Weights of a small encoder-decoder audio transcriber.
Model: 6M parameters, log mel input, encoder arch quartznet, encoder depths [2, 2, 4, 2], encoder widths [96, 96, 96, 96], decoder layers 8.
Training: soap at rate 0.0026, 10300 steps, batches of 192.
Rows from block 4 of the text decoder, named by matrix and row number. Rows with one number belong to one attention dimension. Each number is 500 + 25 x the weight over the matrix's rms, rounded and kept within 0 to 999. All counts start at 0. Numbers have three digits each.
# q: attention query, key and value (stacked) (decoder.blocks.4.attn.qkv.weight, 576x192, the q third), inputs 144-191
# k: attention query, key and value (stacked) (decoder.blocks.4.attn.qkv.weight, 576x192, the k third), inputs 144-191
q.11:531501529504488509486508468476526494508492512461457518482503507512469518460486522495503464537499471521505510466450501489472474498495516495528531
k.11:519474492496518482512508508516488508509473494481510506495534493527469514519505489527517510514517521473513525545484490536501463536497466493494495
q.12:484496475500490515486459473507485463458465472528482519476466486535495519491475503485512486497469495530506509512519503513460501473508462469467502
k.12:482528512480487506492542514494495476512447491499501514502494501461477509499491498519484526534510518502541454512518497494524497492494505459492517
q.13:492507507497500527516519502521503468483485508559530497470519514533485516496499510524504503472529494523470527475509478480520475497535485516508471
k.13:510490493507491476491526493482505502522491502512479504491510470507505477494516483474497505484520493510513523496484479470532520510514561519525531
q.14:508469526515490478476471486497461486503506444493457549531494467491463500514550481477480513529486460484462531515489502491484482497503520520458511
k.14:516489519472481506520465485498509512483480505501508508502491484492498493471458468478505494505515493483490517515551499520527551517526500519510526
q.15:489521515496520529472496465467485493501516500489507486510503493519496526520486466519501487480475512509562521483516514484448520495473500505530505
k.15:515499495521497498456520490533521525510498477499510455498508467507503513497471504538494522483458489467524484510507485493510472516493494510485526
q.16:491476482512538482542479496503510533458523488490492509520498534524484530515539497446527482550487494465537485511465531492511521566491488495508520
k.16:526494536488484561480463489512473526509500485507486536535481452509475525477506519529500493470516491495497544462466531536522490502481497492515539
q.17:492513484465470540490480571498509508492510508439524499475497537466466500496489465493467484487541477518511496446468516515473513542521487506542473
k.17:481498520493511518490464471461502513529479480508478523507504540511498522501517517510514491488503505487495514516547514511503492520476482532471469
q.18:516502440521535539545497486558479512499502513542468522496543460516490545557591553516552537568556521508564466539556517502539503502475512514468514
k.18:544523496509513527526485493507441497526476518483453463550510554496498489516484513490518496498509479498533491522540494492475539515542518497492493
q.19:486470517490484482537480508507516498523527509508487502520496488469511465504451452464490479483524485504493503498470505527467490521506498507470527
k.19:514497504507473477489466505496487487504509475501486509463507506489529500487475528519490477509474510514467479472493483482474478498471491484477494
q.20:488502511485453514497507538512490496528491482490493499495427493508481479450453487495472474483509456508493533487465480487522473414477480495483489
k.20:516503492504470519491537479513488478481535496479474507547520509500507486443477527432482443491502496462512528513419489515497473470501520493482480
q.21:474453484498436463493521525479527512520521509503513479514479487481489464526475463459493488453489437467496495489440514499506454492490503535473533
k.21:473492523516480476494447499500519500450512457483533510501482500458534504496494463509489512445530466520514508490520466517512494522516485445500465
q.22:500488524516503557540509547490524535538526474544490530518498526488514517476519515505461491485516504491515543520482524482525516479519494479514498
k.22:523499550521530482541491497508520533509550478514502500509510502495486519519509534499487505443486466517507477484517489485507516492506569484498514
q.23:489519519480502450436492485462489493521484501543504505481510536508529477474495493478555464493502510523527476477492513476494535520490503561495506
k.23:504457461511487495487531486456479476496488502474525464474511497497501510511500512472497524521500514497490456510519456528505484505504476486501498
q.24:477533491476488475483482471532495525490459494515489539499486495481462508463498497441498468490502503528489485497539508515494505508481472506463462
k.24:528521502510454476496472480475491488498487502492481488472461520489496458480511475554496466546535561481483534504505525544496508497494507496500433
q.25:484535506500512503494473521468474476494515492480458485516495537527482473514501468510485529509509483527508547537517509474512516504486495473512504
k.25:520508512514526473504477480498509517511508503547512461476537499504509503484510518479480488443495463478490482521489488468494500501512507515490507
q.26:492479493492529518426526506477469527518479495499474480508491488526525533521501486532484477491507506471503485473504505483500481522523448495465509
k.26:536521502512500499507498486504537500479519477487473520479520491507482489507498502492517513486485495490496496468466535493478488520504519528508469
q.27:497524464478477496543492498494521523488499521489504496496498491503509534487501469482462461479496499519530498479478505478466533513497479512513487
k.27:512474514533511495534523500509494522495536503555543515488531487503544505476490536497519497526491510466500495495521507474499494499490465484547498
q.28:505501462504486497504493484459491523539506483494500496510474513473510510509513506535471490496528517485504491501472510525501495538498500525518507
k.28:519478513488512528475490543527510523505495488504491509456512466536526482497517486522500487486496488488489469515491509510482497477489526509514485
q.29:475495556502488485487519510510513486493479479507533528534473556511493491509478491516513483493517477494467476515520469450524505499527467542502465
k.29:497492510501497453488475500511492504491505503535485470517485473529504510504520548514496462525467503518528497516494488494546492497506501510532513
q.30:486519528516506478516530543479521509510507488469454494524480464500498486487483492431462530496507506446519480434499472504471524516483515500531508
k.30:486520462524505526510484517521510491487473474502534508493540503506496559487460463470526497469510491490507521498510495483513497526502468487512505
q.31:519498493465508493515490540467502497492471522476538526451515517490460485510487490504515513477511537505509486512516477475498483523464463510458538
k.31:516509492517515519488485501502453491514507514512496464471464476495465514513474494525494534491471506516469511520529466502499528501480520493496498
q.32:461534518452506448491458465485486516517478478524515550495499487578524518507498527512516538467470491490456482480476524517511552466543457502499505
k.32:563518475556476510487495507465470531487476504498488458494496579516408465520483513522506472506543543464534511459519525479481528431415497573528499
q.33:555489541499484557550536465548524473485495531524504522526503507457542544452465501464469534492490483518524467524495457480496505492522484476536498
k.33:522466489467479463493471467524486523538452502440389484525484474538494526465546495466555489515468454528454503502536456512463501518498514391496492
q.34:546493520498456497531511501497507522483553528494502467513515504512466498535525461454462457476530462495555547518515507467543495468528498500484517
k.34:470430511459513554564532436502440502479477490482454481476474557462509477470519484536523519562529456495498540516463438579532514477469497479477487
q.35:528538498531482546537506534510499500536483512479497487516543466485462495511462496480442538506533529508475458481490464528506459512539468480484464
k.35:491506468476453458476562507509484475506488501504493496492479511544531471525504475493467495522522464528551542489491522508538567475486498541495486
q.36:477468467480460490455528518485536503490515492486519478491461498540458505460512503537460496517497471487463562469546533515471534544505506542532528
k.36:532531515496491498492483479501487507482520502472436542549491500495521533507501512467538507496500500509530519453484506520473525503476498504503500
q.37:490496519460437458490498495480510507496509495478533422540532549557525494572489484536476510474447511506463500537501499508494527500524517478454498
k.37:459464491464533529511480475506504465516518533478468537531467461494534449517463451547469524536428467494507510473488495465490499481512493505496506
q.38:479523521494491505496512545477520467505497475526498503499521519469514513460496460500495532467530520508502505542492502445520478519511466527476517
k.38:558494481542498525496524561491491555496521499461550507485508548505483475481498526511521506510542498471482502481536514523506552527523549510460525
q.39:483546521510467521502488541544530487490528437493492511507528534508511542515509512505485452489527499475509471486462470478511466439498530489512499
k.39:543561534497507530521483544503489527507469465482517540527546482480534505543473538487531534446505540492517434470501554490511533509471488509498493
q.40:514470495507483531528474459495492502601447524473528478472476500461494505488480539523475490478541512499497508487502494512496487472466506477472477
k.40:515458468480501458481474546484472522465491509476465491520487534553436502530531452492507476504512505492488495527459484523484494482532520453523497
q.41:498517489508466524488443491496482494513507506475507496472538504532465522514499506518511542508534473485497536464490499521489523499521452504451504
k.41:530472516517562547505444460469498522504521494508485475505559487510530507484478482535496582531455512473520492505561527444484540558554505464478545
q.42:488496523518537501458525500523518502503511470480472495486493484498505515508507545508491529486526536471526483487494528493464478523531522512509468
k.42:537483509493506473509483500497488516499486508456509506482486476521466488516517521504499511473508461477503468505553498482500509511505457504515472
q.43:502543505495470568543457434488498535500509499536509513489514511538513514504482529443525491517480517500586525469500544543464425519494519495503529
k.43:456479505432464453535519497515534480499508468479526465512468518505496507455465490522510508539458487483519532474519442489487563453552460505511529
q.44:506491487480477475469497492513537470485475536511493488508486531506515449504500494460526484511504459532451508502467463498493522544527475521491509
k.44:478548499565518480520541520470520526517517558449519483507505507496489500507462482506504505492500493520461504504527509497493527505507538471485444
q.45:473494473486490528492504462493487476492449466508481481487503506509519474520532512523476570539510492494506457506517519500504519506533509487443507
k.45:515454474497501508448505483573491525482495490503507473512470487450538491486501523511512496544425504500481486554492535506529516493526510467494512
q.46:510503484491504526517501539538520515531451520519512529493527493501535497501516500496509534511468507449452504508508486505514511507491479491474548
k.46:519559486499464516518454510506510487464504519489468514485467503526535505507451504505486553484520498485523546483507497508492534539496509470482507
q.47:472513487512523477488491489444531486538519482475501462531492524476531503540500527489514497497490495478496451488539520475513507476500501517490472
k.47:486567559476541494495540530461477491470484520464492535517550486490492455466439492515481505452504545552531490534525517524536503503477515484447499
q.48:560515526487522502495491547517501478528560444515491519475531513537489504552468491488534455511507455502456533478457511463517493478570524572496544
k.48:485455483506466534480505431524486494506504525522497465457479478481463514473535606508529523506437460505450462493480475478497530469473455571450456
q.49:472514517555479473513527498525574531508510459503511524494451534527514545529513506476469534434527474503459469508498513543510505468508431462479509
k.49:499488519490474470455545542512517485499525479509498517508507491482502473457538459478523466482497521576492522515518508526527482470498518489532509
q.50:490500489495512535477491472500466487486528506471470463471503493486512516449492539553511527512473499460495467416501498486480525491476508521531532
k.50:516504476490455526552534540486524535529487507517542503512477486501535480479460509474472495502524494506528506526493534538517542477475489506504493
q.51:524528494516540507508496511485512532523474451478476524519525522474510481536537496472514502479515522515525454528516441486507471465520484451488566
k.51:549489460583505519510547470495512485482465528500572491493480462475525497502481523479477496525520504503473477478496470486531533566516477509486471
q.52:485513532512483571508527519520523520513518488467448490494534479463518482494452527507495491527537537517520518483497499538449468507518472489488493
k.52:519480469521495466535532480474493493473482488502534448479519526509453474529522534477487500538502493468475477474498481496520543499549500502534519
q.53:493542507547507502521561494499501474493487508500455504485503501499480531501561479489441514463512522470489496544563535520481502523476495520545491
k.53:509465468518501486481441514489467531510521521516508523444506526525496504513522493475546458484509523505531523526508520480535546510502510494466528
q.54:534469526475475527499470479474487450542487537508489502495463467524540476497518494500498538460487510508465505504450506479498454547527491483498493
k.54:537526539498466547524525499497460462470492518495516487503510497478491520480477473500496522520462514581557510580498484484517532490490507495518515
q.55:491452505499519534492503495474569496471521538495516498514528502493512520513516505515511494528532470499486503541521481523482460506539520510465500
k.55:523530505502511541484505474472452490511497523452506497492505526568524459492475454496476476482534537538530536523511467503499476492488582498557511
q.56:486499489492518501479495552472508507482523476491505510459520520505496507491497479480497476518477503476469477502504511494525478512485468524507465
k.56:464532506466503455478524469505524478484466491481485513521546521489478432499498576541510505449507449502507478484528524484494528502508480535480501
q.57:476503477494522511472506471502480475514512505506524483487484550497508488488500464542495449514495490471505502499492487466453528511498519513508534
k.57:509515504463496521457489487478523506499436491471484450490500552498495486509491466514460516499515495485492508402505565494459504504479479508499508
q.58:485516482468478540513530481519499525502558501481524480543504510488451498514495484512460504487487518495482536493493500479493524474506484489504483
k.58:470477486489506535518514502467453506447530502492467460539470508569499450452530482516507524522487511469497530507545545500492492487443551495471490
q.59:498571556511483521489477503487507530542496503534519477511494463505505506503488501553509481525502464486496518519505520456567508492519494516507505
k.59:493529473541494489500518514472505490471497512529486494531495482496557515537450514481498527500462496542510547506507505485470479464532502520472476
q.60:483538547529468504479484434491512491467479463465456482478481437504492497507493544480515497520455533509468512512468507514512489499479457504509484
k.60:515502500537498420429547480486453475513497475501528546488489493533486495493517493509444512507513516486531497498545498478469467517513533538524503
q.61:474524530495496479519523492488486478540446502508479509445490535509503453501503507491487519473515502487561441497525505472521495507525524508489474
k.61:517505520476531503429457500487504496500505510481500505505511531522472457528512526461535461521535495545550512472477563521470483459523507527480490
q.62:472513533510497513509462490525531484513496487504498503523519516506547509509512498448524500473485505528497459509482465543515484479463521389493458
k.62:445512491453523538523484527564492539534511522490499518502460468488547483457495488485511505526531520438478491511511512483505506473480522486499531
q.63:502525495513519470536491526479508488480490494515461550450515487482487523469479512483515486509469483508478525522499487531518495490494484505518485
k.63:474499478489491494507554507518524471483487485503513507504529541544475506488497472513502496484492497479480526501453467540454466468542488513532499
q.64:426521484503525528598503530539518485502500497507516547488511463473442516519525469482510450483498508521520498516517532509490456507495533468501518
k.64:472481555499527490540512480463497444478511469489510530505524510476448488479495521521472463502474481523469492488534481514479483471533515501473480
q.65:491537492496537527472511509470522496470514546536549479471505513497469544529515474527483491526517501515502540483510550499492503517487453493486491
k.65:476517536539473490475501499484479484519485526486482522482498527509471535489484539477518439519508510527479543483530484479518466478539477456486510
q.66:509517511494505517494499532473486525462511446462507489562502495463511465475519474497461485495545516487491538496500470474454535511478512538544486
k.66:527503467545480520521514491470484506474513486491519519501530513494483490505514533495475461537511517487493472527552471531528520504492488488509490
q.67:487541496491469474467528517485460501467478443445484527500524480549524490453515464493523478520481515488547498488506498444529530486472496442505462
k.67:529514483488518522495513510487479528518472477505496478501513513447495526502515491469474511520460501473467506521529495510502543503490533504489494
q.68:479559506503513511503451524485511529489504508519549491493493483479526500508509498512493461530508493483456476559508492511500431547500482481486519
k.68:502458495494513537507488508474484517509521504488489518480522475490529462534507493548527518484535505500503487481495482512553512536503502495483461
q.69:467461513502511553486511514472530477502525496485546502504505483542526462479516489459498520526516509493516507520527483478516464499509510487501456
k.69:488531538517535509514499479449467483514563464504496498460470485535525481529463468512497492530518527503506480482546429496513488495542460476478458
q.70:492506468509428489499521538532483502517548512466545524530470511501476508487515471529527491457529437503532486531529491478470528525521479509486478
k.70:498508504494516480498523463518515503544501524463474547488491497514533515497510520507500503474466472506528471467502470427527519551511493528509518
q.71:528492491467470445508524482504490489513491518458532495501491511490516496500539517480485489516502496501495496429505509468484538526510472476522548
k.71:481459481500515488469563509535458496523427460493474412511468513500491485554504475462531489529501496519504521527493486506521510499517544528508507
q.72:542505466461454511558526532521569481498467504505484548446479453516491539489513480442470508490554586482507484476502483486522489499499535528495471
k.72:472501478531529460477496503514494491486521514514448485548506543489446476510533525545496512515490501539512464520521494489543534464535531494493519
q.73:480499509482481540504513484505524517499475494486486479477532544485524557474485491486512512526472537522533465479448498496480526508492552477531493
k.73:473504497502497482520492493517505453503502503543537499511524525501505511537475468532459504495508524511486497542480514513486476494471507512484493
q.74:509561478487511489546476493517535537490518487469496527528507477460493500519532468527521495432479482485508461482468531518464515499510483535504543
k.74:509516492533505555562499489464525504521520472509492487537505510484513501499496477507491528532478504538492499532485502512508465465512487460524497
q.75:525576472457524519476530515538505490534506555500497502520535489560489515497513477466466508495501484528514532490467480508545538455503498525488475
k.75:489515509472436514517537488522517503522477511486484502545515526497459501512496516481501438503543496523478524526459500530499511519494554495515481
q.76:524506533478539508559538469495462520503472511519475511460482511511478500470514423530525518500528480503494527497512493515519542549536487519485487
k.76:509543527495501498514481497515501496485529501469483510513512494477508446492483487506493475468472495477481521488547523481482521530472476504511487
q.77:534467530505481484526553509464494490480498538462533500535514496490500485478522493499522485535475503474491519547491505467480531454497525483529501
k.77:501498489488461509499494487519505489491494491542474482512487461510478529493549526481534502508503449512501472517485504477485483521510511488533470
q.78:495490484484502471494487492515522455545520476489486439457482470466480502535457498483478499524429504503481522459464497463519504521478509528465453
k.78:520513547474476543504535505493470501504511516464473494497515512537496521500486522511525513506484498468493510502513536488488510465533493522526500
q.79:514524501511503485488504462474517474517520517454527515512481512462510481491506502515482548508484481515487480533535509470513497502501516473500510
k.79:469518508505539504487489488463469528502459503498479516489510523514519533476476488541514483508528453500494510520500492463478489504497530474489471
q.80:518530505434485503482477492512472517506512515550445496476554467499474485517517565459486481477539514503552503550509516497494483490449493484443514
k.80:514504495495497487487437501464501530503495518523525536540530502476465485482503544473450561498496457484522481530509453510455514509487507479494476
q.81:483467514543529547489470503478521549516458473498516510501481510477507505493534436468547515518532517494459544522504496473453468511501540459507500
k.81:502561455510534482454467477551514484531445513475496548463479518448505526507473429470553485489498490517469518470524529520464488522459522467536558
q.82:458497502494450530519490526532535498514465523465487498491475565461476504515479546485541497520503443510488489536510544498493514506492475535512505
k.82:472476492499471515485477491458538489534507533516530510505506529498498474547521515497453521508505510483524452539506482513479493521500512469490522
q.83:500450465540527515521518458496469470499469482473454521512484468467515576548452513516439497548543540475487472491499500454512442472505540509499518
k.83:500516492484509503448510499470496499468501470511482563517519469490485447500517495465487501508527487527524538461490523520478459469486495481491555
q.84:494483467514519522532522542472489479531494482505452480548482465516538490504522504484516489469491528506476537446495530508485494513486514493471552
k.84:477493509478475513485488532504524508533502487497519534502491470495534505518524495530503483508493525489494465552443493503545516504510447497510525
q.85:540506534512454523481562499490496498496497497523467469518505513486550489500493484481482506487477513492501510489520517492469500480489473490523517
k.85:517498446508542529481534504522517528507509504555522501455574469459530490544516512494473545543464533509480494550443474530482501514489464487484517
q.86:530564479476574494509471496538468524469497521471462568464492512463447493534533530488493477546489498501546455525511485516470474475496469476511471
k.86:478500507523486494492528499522478472519449526507530468503482534500491516424488505455484462489542486484439504486515489469494534487496485489501496
q.87:431473500505512474488496488487514504511455516489469517500493488489490512489472465480483502513505483503515496475526477494481474517472521510500536
k.87:485451464490505504478540525537530468519520486525497441503507524484494496492482483506492504494475497517551503530493500539459505523459523474511473
q.88:511525503512545546507547536496511506431509509538492504526513541513519499508494438540483570511516496481519540525516539472486506494443529508496489
k.88:531534502497496503554470498501479517504500496505457555509548453441508479411469477526496534491504454545531496492545470476532513505494481554518513
q.89:440545446527487523486481507458502446541497481510501464498496486451478524478530504481549470465525516459425500511523482504478499479510523467492509
k.89:482537496486506495525529438506496552488470510507537499520485523486493492511485447506508491525506470523476515503526520528514438473492498511489510
q.90:480524491525516508479499505572498544503484517493504494563525483498509487522534497484517597485497488531475535476511476498472497508470508503448461
k.90:513519497497514504521505509496490479523492500532503558508528509530500482492483474488473456487478537465515472486458521480481449540525500530554506
q.91:521489456508468493515471514502496509510538534483504494523458492482473510495493498502462529476528506498488507509515506478523500471495513485474508
k.91:512475464533512469476467515496512484491542529542518469499491492498512516504503508485557506562502459511492489474521507513494463527530508497513490
q.92:522507494467479474492488470476483476478492487479510508486443466476466517495531509502481499508525467480506530532487521483528444486493513523492504
k.92:523488494469519485477504510530509478517482501461457466499514516542517504493475502452514538527522476485484497492566504478502516520521500492473474
q.93:519489498520509496494476463517518491486490483501486466490484488485476471509503500510556500504501482500500530515441481514477512455502483453553432
k.93:481523495520515528491502456517512504514477522458509495480481511529475518483519556496482471554474499487511517490502489524482518531535513515504477
q.94:493476506500535512501522484573498493479495481485496524501490510538490502436488519497517483523490470485488481521488524492464499500495480504534508
k.94:458501515481479521466480497496504497487479516528509498511473506528481486510528484489466507480484505483502513533504531509485499499484536497482540
q.95:479549526503471451501492480509553502536493493478537502482525519469493544489479555504518486507516526499490519490475471522508500488508513492484494
k.95:474516488489502508489500492513527485504474520529469534494474467510475518538538537494480528549493496481507483488540522512464455540478537461471477
q.96:499500468486530507512486475508482509530494503476531518500502527528483478506508508517522500547520538465485500506500489484502534473490495540513505
k.96:561536537561472515545596547505539422503521487497528493487504482495558552510476486499519527460537500551506512477534599562517536513551570543529526
q.97:472456449501472516495532487494538482506516485446470475523514507480480475484471473513531469472507498477513513478492510487471475492497460470514483
k.97:498499486536459464501513497491496483483470595482507462535437470509515546475480520462499496505519520536528531554516454526512536494504488528490461
q.98:509500485514529543473480513484504516538472516524474464464508463532498537494501518476455477513471555506528516531437489480495484511529473503483513
k.98:548490518514517503484570493522526502513465577508514547504468531508522515504539497535496527539445471516507489524509471546497498513510532497501501
q.99:483554517511515480486476526553513445475507462498526509490449538504506446489504505462490495496561453510525535498498453492495520491526498485462517
k.99:446468453513510496460488493552551542484526459486472536538477483513488465504504535554508565496485515474479461462521455516522481500494512519474494
q.100:499519460512454490485532520493524546519479530472509483502453524472497509538461484492479544554509495497534561539538480559483451492451510497474481
k.100:505463502516549514513461473486524508523505506552524487503502492467510515579501525525503466510477477459497510472477461520491524520492463508468532
q.101:481532518544537513495525480489491505505517546485501497500525477527494495455522496491525484519509556506522495480467490494474485528496467493488532
k.101:582510494507538516565494495552498468466492491540473504529542453515500517503524508557486532479518538507529485496516474539523493510545487524494487
q.102:489497476508491526522467539498506512450501503498506487512493531513471493470502479507466475508507528490506483505525503532511515496530466502472526
k.102:508457504550503498498464497512517518471538499484512533545537496524504505488474470499494482465517487489540510490506508474515466466527558500472538
q.103:495470507506502534494512560495527487476517475512515505523515524532510517496459467467475512503529513492514478482499512514501480561519520501509467
k.103:485499497536484469575500491545466509492510493496476580506484484436503491508541488485536531520556507475491475530516475462521495498498486514521514
q.104:520515575543491506499495501495520447518541485498475512516512509460532494441497492505545495504518492534492481503513497465529525492478498505502531
k.104:447468476489488488499484496495462525497540488496489512515465517479478480500549537432502553507489526509516553536465467493526444541522497419522511
q.105:547508493506489490495493495488508484500490488500474479448480515513464480497511478519506504517495517483529497493480485504466513474490523494508532
k.105:489486480490526530489529476514504475542527520515529492454545492488505558490536516555529469509544469550448532527453491513489548473554494534534535
q.106:493477508501496481508492531520515457535518507529480523476495496497462515489506531490499476507566481473523519477483498504479536503460514507519503
k.106:465561493501513501532461484516541534506510471432458578480533496470501427515478549476474576466468458504523489520546456502454520529508521502549506
q.107:430520482509536504463448476510500524516504497510510477483513498528478448540470510516507491492507472539527475477514491488485478483472482521503511
k.107:499445475511556552459431502565446511497541539490531482462510519503544532505494507495495543543472553504486457512470506559462509451514476463493485
q.108:507508484494499480542501497519515539439503503517514509491480471511493476499515519527492491505504464498511488513541509506490474513527485494478530
k.108:504452488472461496532463546513495485512483519512499478543498483529494502483505478514502521505485503483484512538503514502475456486521481521548536
q.109:502491541430505453473478507517497531498500530478493491433494480493489510464476465472505509532500501511459497485484481496516521479496501516545493
k.109:477475527515473524511496502482491499552493478462499516487488522512488501496523509535483564517510482526551442520531441487536457479496484507477491
q.110:508525536520471544500461519525501566465475507497504512535493471489496483478491521526485488493518482519498471461467509518498455507489522487485482
k.110:534473494423512472494543514455525507574520477527544518480509473520488490528498476500496479478505482489537450509513538487491499529535500496509546
q.111:508476485559503506485526487515496472504510504454472509503529514478510489480478479501482498498534485507519518491507474511474496543500505482508459
k.111:501486522492515485495513503510478565501471484548506512485468514492501516479461474472469469497470448518493525486432501510527537510477518451512509
q.112:455444464486458473507502526497494512466487500512486478518451471507483458469499520454514490498484501504461511507485436500474525490520467501501475
k.112:477475484476481460463458428489476473445456520434435489506516490493495467526521516535512452531501536473497519458505501488480495483441484478487516
q.113:533489498486500517479503476515490495480509461495462488473577429517508469486460483475483486508507511505524498496493486556499454466517469498526505
k.113:516518492505447514508573490501499540485531510501516502505488463537514510471548522536499496548564486471491470494526531512466493517540535541558516
q.114:527473492505503492446466492468529524521500442492561482527480555535518506535491461512485517506472488439500508502482509508471469521525528449507476
k.114:507416480509525493505540482469489493476509498497505517473508474472480491523454506454501474514513478480487507524506495514484531542506479531481519
q.115:492515520505488502486486509480498453499499528464447517504474473514482522478502506476467503464507486467488458465477484527514509512540510498504492
k.115:490529476490478474491546494497487538519501484552476491496518497543494467487471491548487490479491499527519515527535523490530535510472495488535446
q.116:497528513519451488529512487538494493499516490513483522497511478475526464537495484497517499520526470456498497530482446494531434428471518477494561
k.116:510528465500466489522472413493482510516514520550458508506507487516462464500483529562496489530471493495486493509503516478506475525472499515480489
q.117:522525528531498506455480513487484517505505506526476471510492522490446522521493506516440524516453510485515444496505499487560488492519480501473519
k.117:479480461507479540503505518481490520477525531531508466528448478569548473524506481503526507487489509512566476514455466457490446464493525450491505
q.118:520455489509460486450475509528519487485521524456508504512495483492492491483503452488498500515458478496458474492489459493509534506535521520440537
k.118:512530489504491501567536446539521504500509519510522547524488490521452545480550505507510500517499498508497494543514487459541478499504488515513514
q.119:517452513485498473488439537510504517513490512484473510510518528505509487515482482520535491502514505512534511483468472508501574521495521539524491
k.119:530500521484481500531519506457501507532503478475501511484511482494515441505469502450533511448509490491493489497494539454515512477497543501526499
q.120:511493429463489485505531490483456480522545476539513487505494534540449473522493486500490506511510501444520493503460470503476521443495481508479462
k.120:522537490498512518503449409475491559466544509509484513467518509487475496516522528482499443544496518539503546533530480507499478514532516507528512
q.121:503487493497473476487521492517529516499542478511492506497494480512496520476460537470500477466487523548488473513503521519466466491546506465488448
k.121:491503509527497509438498531463479485528421518500534508520453568523500501487508470495512444459487481512483527500454545503514481487489519512461530
q.122:466452516553495477501475510494528495482511518535532502462520530520477470474500480466459493480500466507500496477486487515545493505497521485525450
k.122:452498516461497527561461494484472479520505524483421466477490500483506457498493481516477547507538536479510522484489486504507518529463513548492496
q.123:504486455537514513512460459484479546492477502516506530515506505549517489482474480480505486501463507504495466567542474496476522496496519521503506
k.123:479450452453507541498527444496466540521471496503511480445535527564505484490494449419496547508444497469497494467465499489513535502495558525517510
q.124:466501492487495491522495527523489485479519486505519498482481497505518517494488484519487526509462494514475491497531492463485530520426523484453509
k.124:486471515478507508498453518512526482478462489520530520500487454496513524494499487463532475555491525519536495553503484505508496505505459487524551
q.125:496550509508480487478505521472531518500512549491474497482473512510502491448550478498517469531516512545486492557509530472492476530486524528491491
k.125:549447484531493509480521479481524454494511555479518479532515533521529502531498481533528550509517493499548517519460494548480497503476448480507527
q.126:500486509520497527482496511489496443499491491517502516505493502510520546476504512478492510556516527458477484501497489492430515510497498554437510
k.126:490502512499479500490529439518528508493547480527525532525524498516478555498440514518542526486474491523492505504544492540507495482529481496560505
q.127:534564467504516516561463473497489517509526533441552469525468512532491483450531516527523499556495493526489484527464509489530504492458534480523455
k.127:528500470484537530483472537529474482475495525493562541441505479492481510543536456449494517568574464500517487504514455539441527499550487471424503
q.128:525473479517511498498471518512487511503468484470495490505486494498484480477515524498498487471505518499480453488524512497494495499478494520489488
k.128:508491488493491495498506488523504498473502520514488503511497524522508517492496487507518480483502488486473505481510484498474507505511501495486499
q.129:475518487485504465488510499475514514521471531471479499503486498510479495484501490512489501495484546507510512474480493513496511484477499517501483
k.129:477494502481473503483448491522506503512510519537508514555507544503500490508517512488484491494503509506505517513486482492504532518516528496494500
q.130:493506471484503486459506525487522515508480506468497515507483496498505493477506509533468519515474496475475506513519524494484505469518491481518491
k.130:506481488480505507490510487517528515496508551538475497521535567494503504518511489503485541518485484514504517520482488490516520506507504511510484
q.131:520461484498464463461488514483491521507471506425486479493470507482512472456534487530468504512498493520485523509527502493481531466515500518495502
k.131:484512488528483501469501491472490474495480455470489510480493490494504482508486470467513486501483481498493520474458495495469482493478476443535488
q.132:502521508535450507493545489443487496490495513500459488500485512503541510483508521465527500476474513522482481501488529524489488458464519504476511
k.132:523524501491548528491506533500494472505516491496504515489481521480515504501512536522539487513495532493504490513564498489516523477510494483524550
q.133:509489513466550499463472482533475489519493499458476503487526512495454472465537525528486476511506512478472519523516475475488494501482513465489488
k.133:533485494464507487555490467493532494501487526536519539497509549498485513510493469484510529462493520495475509518525510495543504497495499524494464
q.134:532496485504443555515516443485494539495499479541524494525500500503489509505521502534524509517517459495487483479500494509503474462508515480510506
k.134:526496504563522519468471436512502475499455519541506517521488537479519482492532532494462495480524492494508529517541494542511495556500489512547464